config.yaml
arch: "unet"
model: "class-conditioned image flow-matching model"
dataset: "crops of objects in photos (Visual Genome)"
train_examples: 61751
image_size: 32
horizontal_flip: true
conditioning: "class"
objective: "flow_matching"
cond_dim: 192
targets: ["object"]
num_classes: 300
cond_dropout: 0.2
logit_normal_time: false
norm: "groupnorm"
activation: "silu"
weight_standardization: true
widths: [64, 128, 192]
blocks_per_level: 3
scale_shift_norm: false
attention: true
upsampling: "nearest_conv"
init: "trunc_normal_002"
residual_init: "scaled_by_depth"
optimizer: "muon"
muon_scale: "original"
lr: 0.04
momentum: 0.95
nesterov: false
orthogonalizer: "newton_schulz_5"
adamw_lr_other_params: 0.0012
grad_clip: 5.0
adaptive_grad_clip: 0.02
steps: 8500
batch_size: 128
epochs: 17.6
lr_schedule: "wsd"
decay_fraction: 0.3
final_lr_fraction: 0.05
warmup_steps: 250
weight_decay: 0.005
adamw_weight_decay_other_params: 0.05
Rows from block 10, named by matrix and row number. Each number is 128 + 32 x the weight over its row's rms, rounded and kept within 0 to 255. All counts start at 0. After the name is the row's rms in percent of the matrix's.
# short0: shortcut pointwise conv (model.decb.0.0.short.0.weight, 128x256x1x1, standardized in use), inputs 104-155
short0.4 042 [129  74 150 146 138 118 164 136 110 142 173 122  71 112 142 118  94  71 144 116  83 151  40 153 139 121 125 122 127 135 127 124 139 115 122 112 132 115 132 124 138 133 120 134 122 133 127 131 134 124 119 121]
short0.5 112 [166 146 139 174  97 148 174 147 137 130 168 122  90 148 132 116 107 116 119 122 102 164 109 144 131 115  92 171 132  45 112 124  73 163  89 137 163 157 139 131 158 201  93 138  68 161 127  71 172 142 132 100]
short0.6 092 [131 163 164  98 167 118 137  93 150 108 115 147 187  87 171 147 124 121  88 165 119 129 131 123 147 130 121 133 181 141 134 131 113 118 122  94  96 112  84 121 143 189  63 177 140 131 186 130  83 124 158 109]
short0.7 086 [125 164 123 175 122 148 130 119 135 102 113 140 150 102 119 124 130 130 125 121 130 128 105 142  71 169 149 118  67 109 127 103  95 181 112 161 126 186 111 135 107 134 113 130  48 118 158  90 130 102 152 206]
short0.8 076 [134  98 148 121 153 121 126 137 143 175 176 136 125 127  64 170 103 119 114 212 113 116 101 147 152  76 119 113 106 105 103 123 131 102  46 120 174  80 175 133 175 126 132 125  98 112 131  96 156 108 121 116]
short0.9 102 [152 205 113 151 124 119 129  91 132 120 135 129 134 140 126  49 110 151 107 138  94 112 152 152 156 122 168 143 124 144 186 137 135 197 130  95  97 161 184  35 102 178 173 162 117 162 136 134 169  92 208 189]
short0.10 039 [121 164 139 153 110 164 166 183 113 103 210 101  46  75  89 155 114  66 154  76  80 179  60 129 126 137 123 120 130 138 129 134 124 137 141 123 128 140 125 131 124 129 126 129 127 122 130 136 124 132 123 134]
short0.11 064 [ 99 140  89 141 148 109  91 180  96 145 116 123 201 113  87 142  83 112  31 125 128 180 117 138  96 123 158  81 107 107  87 107 126 133  92  92 126 123 133 110 118 136 139 105  70 129  93 174 176 132 123 131]
short0.12 158 [142 123 124 100 155 116 102 119 134 110 102 135 134 101 143 114 123 122 114 146 116 141 116 122 170 141 148 183 124 168 177 148  87 187 154 236 173 141 212 164 146 137 159  42  87  95 171 140 180  38 137  87]
short0.13 140 [156 134 124 140 126 109 125 169 105 117 117 107 144 111 137 107 134 132 125 165 114 119 131 132 101 130  97 177 174  97 118 164 127  91 161 135 193 160  78 128  38 202  66  92  83 120  59  30 129 115  77 101]
short0.14 115 [108 131 145 117 118 127 117 118 131 136 144 126 109  83 150 145 102  70 135 127 139 103  91 118 147 134 137 134 153 132 144  80  54 187 146  92  94  30  69 107  89  26  93 188 187 148 101 145 159 114 155 132]
short0.15 089 [131 150  76 109 107 128 140  50 101  67 166 104 128 169  98 134 156 171 106 122 161 105 175 145 156 105  89 168 183 176 127 186 109 137 148 144 125 154 166 188 160 124  89 224 136 140 152 111 168 143  86 182]
short0.16 071 [166 156 164 132 146 110 127 140 107  86 137  86 124 123 174 160 110  83 118 166 145 134 100 118 129 102 144 127 119 126  79 144 128 165 129 110 121 143 140 100 164 179 114  83 100  94 155 105 164 144 210 104]
short0.17 087 [150 148 136 164 132  96 154  84  85 121 145 145 112  77 123  97 122  66  91 139  96 126  70 154 129  96 132 113 148 166  93 138 144  95 167  95 133  91 133 147 200 100 170 113 154 153  98 193 155 146  81  81]
short0.18 147 [149 103 115 161 130 151 133 115 124 115 109 126 128 123 163 126 141 112 130 118 178 123 151  87 141 128 217 127 124 151  98 120 185  84  65 105 114 154 114 152 140 144 134 111 112  99 150 143  80 161 129 140]
short0.19 068 [ 46  98 130 255 118 113 170 227 107  74 164  76 154 129  91 138 143 109  74  96 152 181  68 128 110 139 133  94 114 141 145 108 126 143 134 135 113 139 163 153 144 117 120 148  94 141 112 140 158 135 140 136]
short0.20 043 [102 214 143 160 108 158 150 184  72  94 151  96  40  59  39 122  93  88 149  80  75 180  49 125 134 135 117 103 117 137 135 134 128 148 129 128 136 131 152 140 138 140 141 140 138 129 126 148 142 142 132 131]
short0.21 104 [ 99 100 147 156 113 136 176 192 116 154 164 108 145 144 150 141 120  97 103 110 154 150 135 117 115  74 238  94 195 173  84  98 188 147 111 128 150  98  43 133  68 126 147 125  79 190 134 154 215 116 136 172]
short0.22 082 [ 93 152 105 142 170 135 107 132 124 109 131 121 120 107 133 116  85 151  75  94 130 137 115 100 146 192 135  74  95 230 133 148 135 111 161 199 160 139  90 132 156 172  90 113 133 141 158 117 122 221 115 150]
short0.23 126 [ 82 166 133  85 109 165 137  98 103 158 149 163 130 144 110 166 122 135  87  80 113  94 102 115 125 153 118  55 138 174 145  95  90 166 109  60 144 184  99 125 151 100  79  55 131 101 207 170 111 132 126 138]
short0.24 038 [ 92 182 125 146 109 153 163 187  81 104 170  65  45  54  57 162  94  63 130 101  63 173  21 144 139 132 124 124 134 139 130 129 133 136 139 126 125 128 136 133 130 119 130 136 132 127 129 129 133 138 119 129]
short0.25 071 [ 61 139 139 152 195 130 193 182 134 165 158 113 127  89 179 184 134 111 117  88 139 177 122 158 195 165 138 114 100 138 128 152 118  66 117 136 128 131 177 113 200 156  75 136 182 110 152 117 159 126 157  97]
short0.26 046 [153 111  87  96 138 121  97  66 131 107  57 120 209 178 158  51 105 187  60 152 183  85 188 112 135 128 130 141 137 121 130 128 135 127 141 134 132 125 125 131 136 121 134 135 140 127 128 130 128 133 125 130]
short0.27 140 [100 175 111 142 108 136 102 115 147 117 112 126 161 115 126 113 132 132 157  97 128 119 102 149 178 108  53 112 129  64  80  90 134 126  69 151 129  99 156 108 171  81 137 134 146 114  97 134  96 145 121 205]
short0.28 154 [138 135 115 123 174 127 132 120 127 133 154 124 115 118 157 102 126 120 131 139 110 108 132 115  97 134 132 123  63 111 195 102  83  84 149 189 121  74 138  88 120 105 170 239 147  55  77 177 105 200 104  45]
short0.29 069 [231 175 166  81  66  88 183 118  84 140 215 145  39 107 154  80  92 144 159  97 122 148  70 105 134 136 112 128  94 128 141 129 122 123  76 119 173 110 154 123 151 159 132 134 115 115 125 124 144 136 147 131]
short0.30 035 [105 189 143 130  98 140 144 179  88 107 175  80  47  62  62 151  90  74 151  85  63 186  31 135 137 128 118 124 122 137 130 136 136 132 129 122 133 124 141 127 130 127 135 137 135 123 127 129 134 144 127 125]
short0.31 147 [115 106  88 105 127 137  91 166 135  64  93 130 118 118 130 137 143 135  94 112 122 101 130 114  73  91  81 164  65 156 167 104 126  65  78 102 162 122 143 155 139  93 152  98 136  93 136 105 143 147 140  97]
short0.32 026 [112 192  99 120  70 199  84 145  70 103  91  46 107 109  79 141  42 108 101  83 128  92  87 106 127 132 129 127 125 124 128 131 130 135 136 129 132 133 138 126 131 123 134 134 137 127 130 135 129 127 130 131]
short0.33 035 [ 89 191  68 133  94 183  50 150 130  87  82  92 165 145  84 125 128 132 116 115 155  76 108  98 126 138 130 134 133 124 130 130 133 140 145 136 134 142 139 134 134 129 142 132 137 130 132 141 135 133 132 134]
short0.34 097 [142 160 117 102 139 113 114 113 149 106 155 134 157 103 100 129 159 109 159  92 148 128 124  92 175  88  43 146  93  98 149 138 104 155  99 143 111 127 127 114 153 103  70 189 121 114 145 139  92 135 126 109]
short0.35 119 [105 109 134 108 173 126 113  93 129 108 160 138 119 108 145 109 135 158 153 158 154 136 134 110 124 146  93 150 129  99  99 209 165 189 158 121  90 102 162 155 155 190  59 145 100 168  73  97 108 128  76  80]
short0.36 091 [144 133  98 132  66 128 137 118 133 134 129 120 127 167 142 116  95 142 151 111 134  84 123 139 106 109 106 126 143 170 123 171 117 134  78 169 127 140 129 147 123  40  82  86  91 109 168 146 192 146 210 206]
short0.37 112 [141 114  96  93 130 127 145  99  88 113 160 139 158 159 129 122 131 101  98 142 150 132 159 158 149 137 110 130 197  49 139  92 111 212 172  85 182 103 189  71 124 104  55 113 154 187 128 123 175 190 148 116]
short0.38 100 [ 84  90 122 118 140 124 151 118 126  96 161 104 113 128 107 118  93 145 137 120 124 143 121 132 225 131 109 115  94 191 177 138 111  72  84 125 158 177  83 128 179 106  89 116 196 155 149 167 106 175  96 124]
short0.39 131 [129 144 150 137 141 115 158 106 118  98 163 133 114 120  99 150 150 139 118 114 131 129 128 121 170 157  74  94 133  93  38 129 152  86 141  48 113 186 126 170 168 144 198  75 162  65 197 109 102  32 140 136]
short0.40 100 [140 154 119 201 108 129 137 117 145 105 110 128 108 163 113  84 157 121 147 162 116 123 121  92 147 138 137 167 127 147 166 149 114 106 135 103 151  96 113 146 127 112 108 139 177  80 180  69 158 180 116 119]
short0.41 097 [ 88  67 101 116 129 120  81 119 123 121 116 166 149 111 107 127 134 148 189 127 100  90 116 149  56 164 106 158 124  44 197 167 122 161 142 122 131 140  59 120  75 102 101 106 113 181 114 125 189 119 110 153]
short0.42 049 [ 64 164  59  93 106  81 132 102 153  24  96 171 217 133  68 158 183 148 129 225 120  93 186 104 125 125 115 148 113  96 135 126 146 129 113 115 128 143 116 137 105 118 156 117 142 101 129 166 109 139 132 125]
short0.43 096 [107  91 110 141 163 127 124 111 154 109 159 135 121 128 141 112 130 110 149 127 158 130 139 129 122 126 156 150  89 111 131  96 158  89 159 138  62  64 127 151 144 123 175 126 158  92 109 109 152 155 155 191]
short0.44 128 [121 123 140 151 132 141  89 107 109 156  93 133 115 106 104 150 142 147 122 110 117 121 145 161 129 162 143  74 134 103 115 167 101 125 108 139 106 130 143  64 167 154 233 183 134 109 109 106 116 169 192 120]
short0.45 120 [112 125 150 100  95 121  69 142 123  94 126 111 123 115 130 169 140 132 138 148 117 136 126 170  77 167 127 113  49  87 151 122  42  88 165 125 147  55 174 150  68 120  65  87 100 145 210  74 107  98 118 140]
short0.46 125 [ 78 126 107 133 114 132  81 132 149 115 136 152 108 149  84 124 140 118 102 118 130 156 124 120 111  88 106 172 133 158 130  80 119 130  65 122  50  27  78  87  97 109 193 211 155 161 184  71 150  84 108  92]
short0.47 048 [104 255  93  97  26 168  97 122 132  74  80  92 162 147  87 138  85 178 141  84 176 106 123  93 122 152 124 137 126 137 125 125 129 146 135 140 131 145 154 127 132 145 151 142 135 117 138 140 121 157 142 131]
short0.48 136 [124 117 108 114 153 128 135  79 101 112 127 132 116 164  96 119 124 124 139 143 133 114 114 121 151 140 118 192 216 174  70  61 154 132  82 122 152 106 202 204 127 144 121 146  39 106 130  96 172  94  86 126]
short0.49 028 [115 205 100 125  85 183  81 142  85  99  82  38 125 123  85 144  60 100 103  77 145  80  93 106 126 130 131 128 121 122 125 131 133 136 138 127 133 135 139 127 129 121 135 132 141 125 129 137 130 125 125 133]
short0.50 100 [126 105  70 136  83 135  88 133 151 124 105 139 151 126 142 127 128 122 121 169 128 151 142 114 130 167 136  75 219 127 126  97 127 140 131 116 154 115 102 113 166 134 153 156 164  93  99 145 130 142  67  81]
short0.51 165 [117 145 100 147 132 138 109 141 104 150 159 122 130 141 110 154 145 125 138 163 121 143 138 132 148 106 149  79 174 185  87 207 161 128 121 183 156 180 123  69 194 135 106 106  95 151 125 184  72 131 183 151]
short0.52 122 [169 125 141 143 184 123 144 114 133 128 128 125 149 121 155 125 140 130 115 128 128 148 118 117 144 106 125 143 115  49 180 219 153  76 121 106 145 212 149 132 122  83 108 179 152 152 142 143 189 103 106  86]
short0.53 137 [133 112 163 103 149 127 146  97 101 146 134 132 151 119 112 133  92 130 149 158 110 138 134 154 190 113 116 123 150  73 140 134 156 210 146  86 101 119  67  54 123 102 104 150 149  67 199  74  75 189 142 214]
short0.54 112 [135 125 111 106  98 151 100  67 157 161 116 123 138 139 134 174  91 124 117  81 144  77 114 100 115 159 190 102  85 111 188 144 147 152 195 169  88 120 126 214 116 124 162 124 120  87 121 183 122 111 148 138]
short0.55 063 [136 153  97  88 147 117 175  88  94 151 101  60  99 130 130  78  78 107  84 115 108 129 100 158 143 133  93 116 108 132 128 114 164 116 108 140 122 137 161 118 208 138 120 165 119 152 121 142 152 116 137 130]
short0.56 048 [119 210  77 122 124 128  81  41 106  67 101  91 126 101  65 148  70 127 100  96 147 134 115 122 123 105 105 119  91 112 133 147 133 116  99 122 147 133 140 139 134 139 129 162 136 128 138 144 146 137 140 120]
short0.57 099 [156  91 140 109 125 126 135 132  93 121 136 118 139  89 129  97 119  96 101 144 162 130 129 106  64 116 114 255 117 177 160 120 190 108 168 208 126 135 174 154 164  62 137 100 118 152  40 177 125 109 147  99]
short0.58 132 [131 115 142 107 120 121 111 101 132 120 138 127 127 133 132  95 134 117 126 127 142 135 130 146 163  83 111  95  83 154 172  47 123 141 114 132 183 135  97 126  98 152 173  72 172 131 138 108 115 198  93 120]
short0.59 076 [126 130  62 118 108 112  38  40 137 111  62 129  98 156 145 149 134 147 139 100 131 121 136 130 158 124 175 102 194  89 152 126 136 130 147  95 111 114 108  91 117  54 104 119 106 156 155 128 110 146 122 122]
short0.60 106 [137 127 100 127 113 130  93 118 112 150 137 129 136 130 156 113 104 121 127 144 119 126 155 119 153 166 125 156 122  75  92  88 157 204 179  95 160  76  86 195 168 180 145 200 139 188 147 171 112  90  69 117]
short0.61 137 [ 98 117 118  80 121 111 128 143 144 114 137 143 124 128 149 147 122 120  89 149 114 131 126 102  66 177 192 184 142 202  78  81  92 175  99 105 150 114 128 150 135 155 173 120  93 101 125  89 175 181 138 160]
short0.62 048 [159 255 137 133 156 121 110 154  87 132 145  96 111  72  49 108  47  85  76 107 136 107  46 168 131 133 118  97  90  88 125 117 125 149  91 124 151 135 158 131 134 143 135 105 140 132 115 180 154 113 133 124]
short0.63 134 [168  75 138 101 104  99 110 123 153 107 119 131 109 106 151 142 106 108 124 131 123 126 134 142 168 160 123 107 108 172 171 130 124  84 125 123 129  73 144  79 154 176 155 113 129 177  11 124 198  98 113 130]
short0.64 096 [158  79 180 140 147 124 101 126 178 164 138 119 118  97 128 146 142 140 110 102 153 148 126 112  95 108 170 139 163 136 104 145 130 126 146 106 107  96 174 115  66  35 163 154  98  84 150  90 109 118  92  91]
short0.65 027 [ 92 189  80 140  85 204  81 138 114  94  76  72 151 125 105 132 102 106 110 104 165  72  98 112 125 141 135 130 138 131 131 128 128 140 147 136 131 134 134 129 128 126 136 132 131 130 128 131 124 129 136 136]
short0.66 129 [111 133 132 157 112  95 126 161 131 130 108 128 150 121 115 119 130 121 123 168 127  98 140 146 120  80 119 192 138 150  93  60 171  94  61 144 199 172 158 125  53 176  85  76  63 146 167  61  25 196 168 178]
short0.67 144 [145 110 105 112 135 126 137 154 112 161  97 110 105 137 132 135  96 123 124 136 147 109 107 140 187 140  68 187  50  84  90 165 210  66 102 162  62 115 188 130 118 189 205 121 114 146 182 158 134 148 170 113]
short0.68 056 [ 83  64 148 126 129 144 166 126 168 146  57 161 180 103  95 159 182 140 129 159 100  95 164 121 134 114 146 149 118 110 109 126 112 127 160 126 104 134  89 119  87 100 132  81  81 116 118 117 112 114 119 105]
short0.69 117 [123 151 132 190 116 123 190 136 107 127 123 103 115 134 120 106 126  93 160 139 153 117 128 123  92 158 176 112 149 148 166  90 183  67 193 136 126 121 108 109 134 129 113 102  82  92 155 142 152  98 104 161]
short0.70 044 [110 222 100 178  87 165  71 183 115 111  75  95 109 115 103 180 153 101 134  73 204 108  89 124 121 152 155 133 172 159 115 120 117 162 192 157 116 144 139 135 110 127 147 138 139 134 140 117  97 141 125 148]
short0.71 040 [ 93  68 104 122 123 169  91 123 101 101  82  87 136 131  81 172 107  77 122 144 196  71 109 101 113 115 106 116  86 102 139 125 133 122 107 104 132 132 125 130 122 119 136 123 133 112 120 159 138 117 124 109]
short0.72 127 [144 101 136 138 135 136 139  88 126 135 120 157  92 141 178 132 144 141 155 131 129 143 136 144 170 119 158  94 111 178  83  76 126 228 156 175 194  72 109 177 102  84  44 178  96 151 138 123 153 123  91 130]
short0.73 088 [ 89  85  96 197 117 138 129 130 130 109 105 114  90 160 136 116 124 134 172  92 154  75  91 104 110 149 189 160 184 114 103 135  68  64 151 104  95  91 130 116 137 162 101  96  88 106 137 123  37 141 187 133]
short0.74 128 [ 85 156  92  95 178 114 126 131 145 115 114 116 140 137 124 129 133 123 126 146 118 117 124 133 179 138  87 128 164 116 179 159 111 122  61 124 128 120 167  84 138  73 161  89 161 209 120 102  91  45 150 100]
short0.75 102 [112  99 103 129 150 139 162 167 111 167 125 146 159 100 157 130 110 124  92  93 123 139 104 142 130 114  72 114 165 158 169 176 106 189 124  44  69 165 119 194  28  95 155 104 193 179 162 142  71 177  96 152]
short0.76 093 [140 144 132  99 111 139 157 135 141 186 118 157 110 119 113 116 137 116 159 161 112 137 106 119 152  98 123 153 190 133  85 134 140 101 220 150  70 179  33  57 137 111 114  73 157 182 136 116  96 155 145 118]
short0.77 064 [ 66   0  71 103 131 125 127 156 143 148  87 143 161 198  97 167 152 131 141 123 132 135 133 166 133 104 149 162 156 123 128 111 131 143 164 146 144 153  91 123  89  91 140 108 126 129 108  96  86 114 107 159]
short0.78 123 [ 92  97 124 124 148 131 150 174 105 118 120 137 120 134 135 168 156 138 157 116 111 151 124 102 100 132 215 170 125 177 146 130 186 144 112 124 107 130 143 152 172 124 148 143  51  94 103 157 221 149 152 134]
short0.79 058 [115  98 118 145 185 129 185 175 187 126 130 201 145 108 122  91 108  84  62 148  48 120  94 155 121 118 130 135  99 139 155 153 119 106  80  94 189 114 139 133 190 122 131 132 116 139  98 116 150 141 128 137]
short0.80 119 [131 115 110 113 126 116 151 105 127 140 121 118  91 145 144 129 145 135 107 146 110 152 126 126 134  70 132 111 154 165 149 177 116  95 163 162 101 160 187  82  75 156 178 129 112 118  52  62 204 146 113 121]
short0.81 077 [125 105 113 165 120 132  96 153 101 157 102  88  56 128 102 146 120  42 115 162 105  85 100 152 101 116 160 112 108  70 118 102 120 143 101 138 125 175  72 123 107 107  97  51  73 140 111 153 194 113 127 133]
short0.82 068 [101  78 160 184 151 142  85 141  84 128 102 148  96 134 107  94 111 124 146 152 169 123 110  78 101 114 151 129 146 124 158 146 182 106 126 171 109 177 134 181 180  59 130 240 203 103 142 140  88 119 158 102]
short0.83 034 [104 173 129 126 100 179 131 183  60 116 139  29  59  72  82 172  54  57  94  72 100 140  24 139 125 130 126 124 122 120 126 129 129 132 128 125 131 130 133 126 132 126 132 131 130 126 126 133 131 123 130 127]
short0.84 141 [123 125 111 173 140 133 127 119 102 136 131 115 123 123 134  72 104 120  96 129 117 151 122 140 143  82 145  92 118 168 153  77 104 111 163  51 118 134  79  91  75 111 221 118 122 150 153 141 139  38 121  85]
short0.85 138 [135 161 140 113 111 171 158 110 146 102 101 126 154 138 127 124 153 149 142 115 129 123 155 112 174 121  96 135 189 146  99  83 130 160 187  96  66 120  59  96 123 103 200  39 132 120 210 156 199  75 114 164]
short0.86 023 [ 79 125  85 130 107 183  83 208 113 113  80  97 137 102  66 154 105  70 102 129 121  68  73 122 120 134 136 131 128 121 129 127 132 138 133 127 132 138 130 131 127 123 140 117 131 132 123 142 133 124 135 126]
short0.87 152 [121 100 141 118 153 163 111 119 139 128 134 152 142 114 144 140 118 128 140 150 104 120 103 128 141 156 102 102 112  85 182 109 117 126 148 207 187  93 200 153 128 145 165 166 191 117  27  49  90  73 150  79]
short0.88 086 [ 95  73 109  22 148 116 170 159 100 148 117 102 155 132 162  86 103 113  94 114 142 117 121 114  71 152 168 159  89 112 125  64 116 175 161 121 142 123 116 175 114 164 139 122  37 111  53 141  92  36 145  90]
short0.89 109 [132  59 157 126 132 174 135 138 115 172  74 147 131 116 177 203 133  95 129 128 159  86 139 126 163 170  83 126  71 121  58 116 103 219  91 181 165  98 129 111 157 124  82 146 175 158 150 148 137 112  99 114]
short0.90 139 [140 120 172 148 143 119 167 120 136 154 134 153 114 100 130 123 137 136 119 130 134 119 128 151 123 155 160 141  94  88  96 125  55 178  97  11  93  94 128  76 196 108 127 102 104 108  97 200 152 127 127 158]
short0.91 034 [102 172 100 194  80 200 102 225  77 115  87  80 127 125  76 113  75 110 135  83 128  64  42 122 120 133 140 136 137 125 130 136 119 136 153 144 129 136 125 126 130 133 138 133 136 131 120 135 128 126 138 139]
short0.92 117 [150 134  87  76 122 118 108 108 114 114 124 134 126 127 141 124 148 102 124 124 133 102 122  95 147  73  85  63 130  78 184 148  87 124  39 169 169 150 108 132 141 100  83  71 194 182 165 167  78  66 102 146]
short0.93 118 [131 121 129 140 129 142 103 146 160  98 154 133 116 115 125 121 127 140 114 101 146 149 122 156 198 136 120  95  84  97 141 255  74  90 131 147 101  66 109 211 127 164 142 107 120 190  56  95  64 177 132 172]
short0.94 079 [202 138 132 160 143 171 150 237 133 154 138 149 141 133 188 125 125 130  89 135 122 139 137 124 124 163 117 101 184  98 159 153 154 141 136 102  92 119 100 191  93 158  79 150 167 109 156 142 119 142 110  82]
short0.95 104 [173  87 133 134 139  88  93 134 158 147 148  96 129 135 128 129 128 145 140 154 129 118 138 160 114 149 192 179 124  62 124 132 163 104  76 124 131  69  66 153  96 159  84 155 143  82 156 126 175 127 146  99]
short0.96 038 [141 139 144 129  34 179  95  82 119 127  99  86 116 125 117 153  71 168 198  48 164 109 138 105 118 125 117 117 114 120 125 122 130 136 135 120 127 119 139 125 125 108 122 126 126 113 118 129 134 124 122 120]
short0.97 079 [ 98 138 169 120 128 117 141  68 151  92 158  67 143 104 119 165 150  65 161  56 114 176 146 136 126 148 106 101 139 108  89 140  89 129 157 145 110 111 101 143 194  85 164 109  73 103 108 134 146 112 166 117]
short0.98 126 [113 133 113 123 105 133 101 137 143 105  96 121 138 121 120 111 125 163 110 146  91 137 120 151 118 104 100 133 114  79 113 131  61 178  51 171  84 191 134 127 171 129 106 169  86 109 154  96 158 157  89 156]
short0.99 130 [ 95 146 110 104 134 120 139 121 117 162 102 130 137 112 119 158 138 120 109 157 146 109 125 165 114  86 169 117 129 126 176 164  63  69 106 117 180 127 140  73  64 166 124 136 244  51 160  86 114  44 128 138]
short0.100 098 [119 136 117 173 113 138 120 169 131 116 153 142 144 142 132 111 143 121 138 117 163 144 176 151 148  93 111 117 137 117 105  85 161 116 123 149 174 126 120 130 119 108 138 101 122 127 159 182 131  40 132 118]
short0.101 096 [133 144 144  87 164 120 133 101  94 138 142  88 144  96 150 132  99 140 139 113 162 118 130 147 144 112 135 113 112 121 118 171 109 114  52 132 144 164 130 168  79 117 163  65  97  83 135 126 154 142 104 137]
short0.102 083 [148 138 135 151 124 164 117 133 106  92 105 136  98  86 112  77 104 143 115 173  94 173  46  96 151 163 129 148 144 165 129 144 222 107 121 110 117 138  88 124  98 125 127 123 175 110 121 140 140 128 140  54]
short0.103 111 [140 135 124 108 147 133 149  90 133 129 160 126 158 131 129 161 121 145  85 132 154 148 129 132 130  97 152 184 107 154 182 164 105 109 101 119  88 151  77 162 101 162 180  86 144 178 139 127 129 128 116 187]
short0.104 086 [137 183 117 162 140 135 105  94 133 105 167 129 136 162 123  82 125 119 136 123 132 144 121 124 164 104 152 181 106 178 117 101 121 100 199 152 145  91 124  99 105 162 153  84 162  41  55 115  79 117 131 173]
short0.105 074 [153 134  82 109 112 147  58 160 141 107  42 108 151 143 138  41  75 138 115 137 144  28 139 104 133 139 154  95 135 147 124 113  90 185 210  81 146 155 124 183 176 130 167 107 159 126  57 185 148 106 161 139]
short0.106 038 [130 115 140 113  16 168  99  74 120 130 117  78 126 121 117 152  68 143 169  76 152 110 151 108 132 126 114 114 124 126 126 122 124 130 137 126 123 126 129 126 121 115 120 131 133 122 128 129 127 126 128 118]
short0.107 102 [137 110 131  89 119 134 157 117 141 143 141 164  99 114 121 144 139 105 134 140 130 147 152  94 162 123 120  63 146 134 101 140  70 166  79 185  52 139 162 129 109 144 176  54  66  82 156 135 102 149 135  72]
short0.108 128 [148 131 164 156 151 138 134 130 167 127 125 157 146  91 107 157 112 137 117 124 135 141 105 120  69  33 118 140  93 118 105 142 154  95  53  58 172 155 123  93  92 129 142 189 202 108  25 159 156 189 127 212]
short0.109 075 [143 131 135  76  92  79 162 108 161 104 159 136 151  61 101  86 159 132 179 145 152 173 105 102 169 159 104  90 133 172 121  82  98 147 154 144  99 183 153 147 139 137 102 132 113 207 118 134 140 110 152 131]
short0.110 084 [135 130 127  75  80 108  96 134 148 180 111 147 119 189 155  96 141 114 116 120 108 132 107 171 167 116 113 128 177 130 132  99 156 104  99  86 113 142 107 109 168 105 126 170  82 128 180 111 139 168 133  89]
short0.111 102 [ 67 118  91 148 112 111 140 139 122  81  70 171 141 102 130 109 145 115 119 165 138 113 140 153 133  67  87  81 130 142 113 142 113 109 166 141 129 141 156 212 111 104 154 100 111  83 112  53 181 211 101 173]
short0.112 094 [142 146 120 131 111 132 179 135 137 157 136 136 102 124 102 153 137 130 105  91 122 173 115 154 166 163 225 166 131 162 109 130  80 132 143  58 128 146  98 154 100 143 116 141 124 237 140 176 200 199 180 119]
short0.113 121 [106 130 109 172 142 149 123 104 129 125 133 134 107 118 100 115 158 143  96 148 108 146 149 162 173 237 200  87 165 117 189 149 126 127 159  65  53  52 117 137 195 123  84 100 102 125 112 171 106 103 145 180]
short0.114 091 [105 108 132 144 113 144 120  83 150 159  61 167 123 120 135 118 144 149 106 133 141 120 115 104 129 111 176  98 145 115  58 174 137 166 145  52 124 163  67 149  80 132  85 151 121 114 117 126 102 103  96  97]
short0.115 124 [116 127 140 114 130 141 129 139 120 123 127 143 130 122 107 111 133 134 137 150 133 108 108 123 188 201 115  79 191  49   0  97 129 111 166  35 148  92 141  77 155 150 213 166 145  90 122  31 186 127 188  73]
short0.116 119 [116 106 114 105 128 154 117 153 140 136 147 151 146 134 123 160 124 119 138 141 150 140 107 147 103 139 113 170  68 101 133 177 125 143 133 158  74  54  87  68  88 159 142 145 140 144  76 173 138 167 134 166]
short0.117 087 [138 128  77 138 149 120 114 153 155  94  87 144 139 156  87 111 201  89 102 131 105  79 139  99 114 102 172 183 137 129  66 142 174 103 114 181 171  90 197 104 116 117  70 142 163 113 155 126 144  73 117 121]
short0.118 124 [147 164 111 101 165 129 108 139 139 160 141 154 120 125 123 128 103 145 120 155 131  89 118 131  93 165 197 131  90 117 161  97 112  56 120 110 161 193 194 144 133  83 149 162 170 112 136  96 171  90 127 136]
short0.119 036 [123 147 126 120  34 194  93  72  96 119 114  69 120 124  95 145  64 149 151  74 154 101 139 109 128 130 119 122 129 127 123 127 123 133 138 133 128 127 133 126 129 122 127 134 130 122 126 128 128 129 128 127]
short0.120 076 [152 116 143 106 145 158 131  89 179 128  86 128 122 121 175 159 149 163 180 137  99  97 158 129 177 119 137 175 130 100 189 102 209 106 160 200 111 150 161  90 123  75 100 136 114  65 186 169  38 126 130 134]
short0.121 096 [147 117 110 148 115 100 127  72 130 142 152 137 110 121 152 111 122 113 106 125  94 137 116  98 220 109 131  72 213 119  91  99 162 159 169 185 118  83 112  77 168 119  77 130  69  67 179 114  85  82 106  63]
short0.122 078 [124 122 195 179 101 137 125 120  97 189  82 156 115 117 138 142 108  98 158 122 117 114  65 138 135 147 182 124 119 209 115 159 109 121 114 143 116 119 180 148 127 182 122 165 125 186 175  94 157 130 129 156]
short0.123 062 [144  88  98 116  19 130 129 134 147  47 116  94 111 141 124  89 153 185 176  67 159 122 141  56  80 162 119 123 118  71 119 130 119 134 148 108 132 152 105 142 110 103 149 111 114  96  98 168 135 119 163 117]
short0.124 094 [182 105 136 153 108 137 135 137 134 122 140 117 108 174 103 116 132 123 158 139 125 148 136 145   0 144 140 105  99 160 121 144 141 151 111 146 125 109 110  88 223 153 165 133 166 179 123 105 203  72 199 144]
short0.125 078 [102 129 131 157 124 140 158 169 113 151 164 128 119 158 100 153 113 112 138 161 138 162  88 126 141 100 118   5 135 135 150  70  92 200  80 147 131  94 205 123 108 153 189  56 114 124 166 195  86 121  91 108]
short0.126 103 [125 107 112 127 117 124  96 130  84 123  98  94 155 132 137  98 130 129 133 172 123 124 110 115 129 135  75 119 137 116  67 114 173  46 122  95 162  95 160 142  38  88 198 185 178 147 115  81 124 127 151  82]
short0.127 137 [125 103 115 136 123 124 136 168 135 121 127 120 126 140 134 125  96 143 139 150  97 115 104 124 119 141 159 160 112 140 142 151 134 173 132 148  53  37 127 132 131 154 171 205 119 104 107  94 139   0 184 163]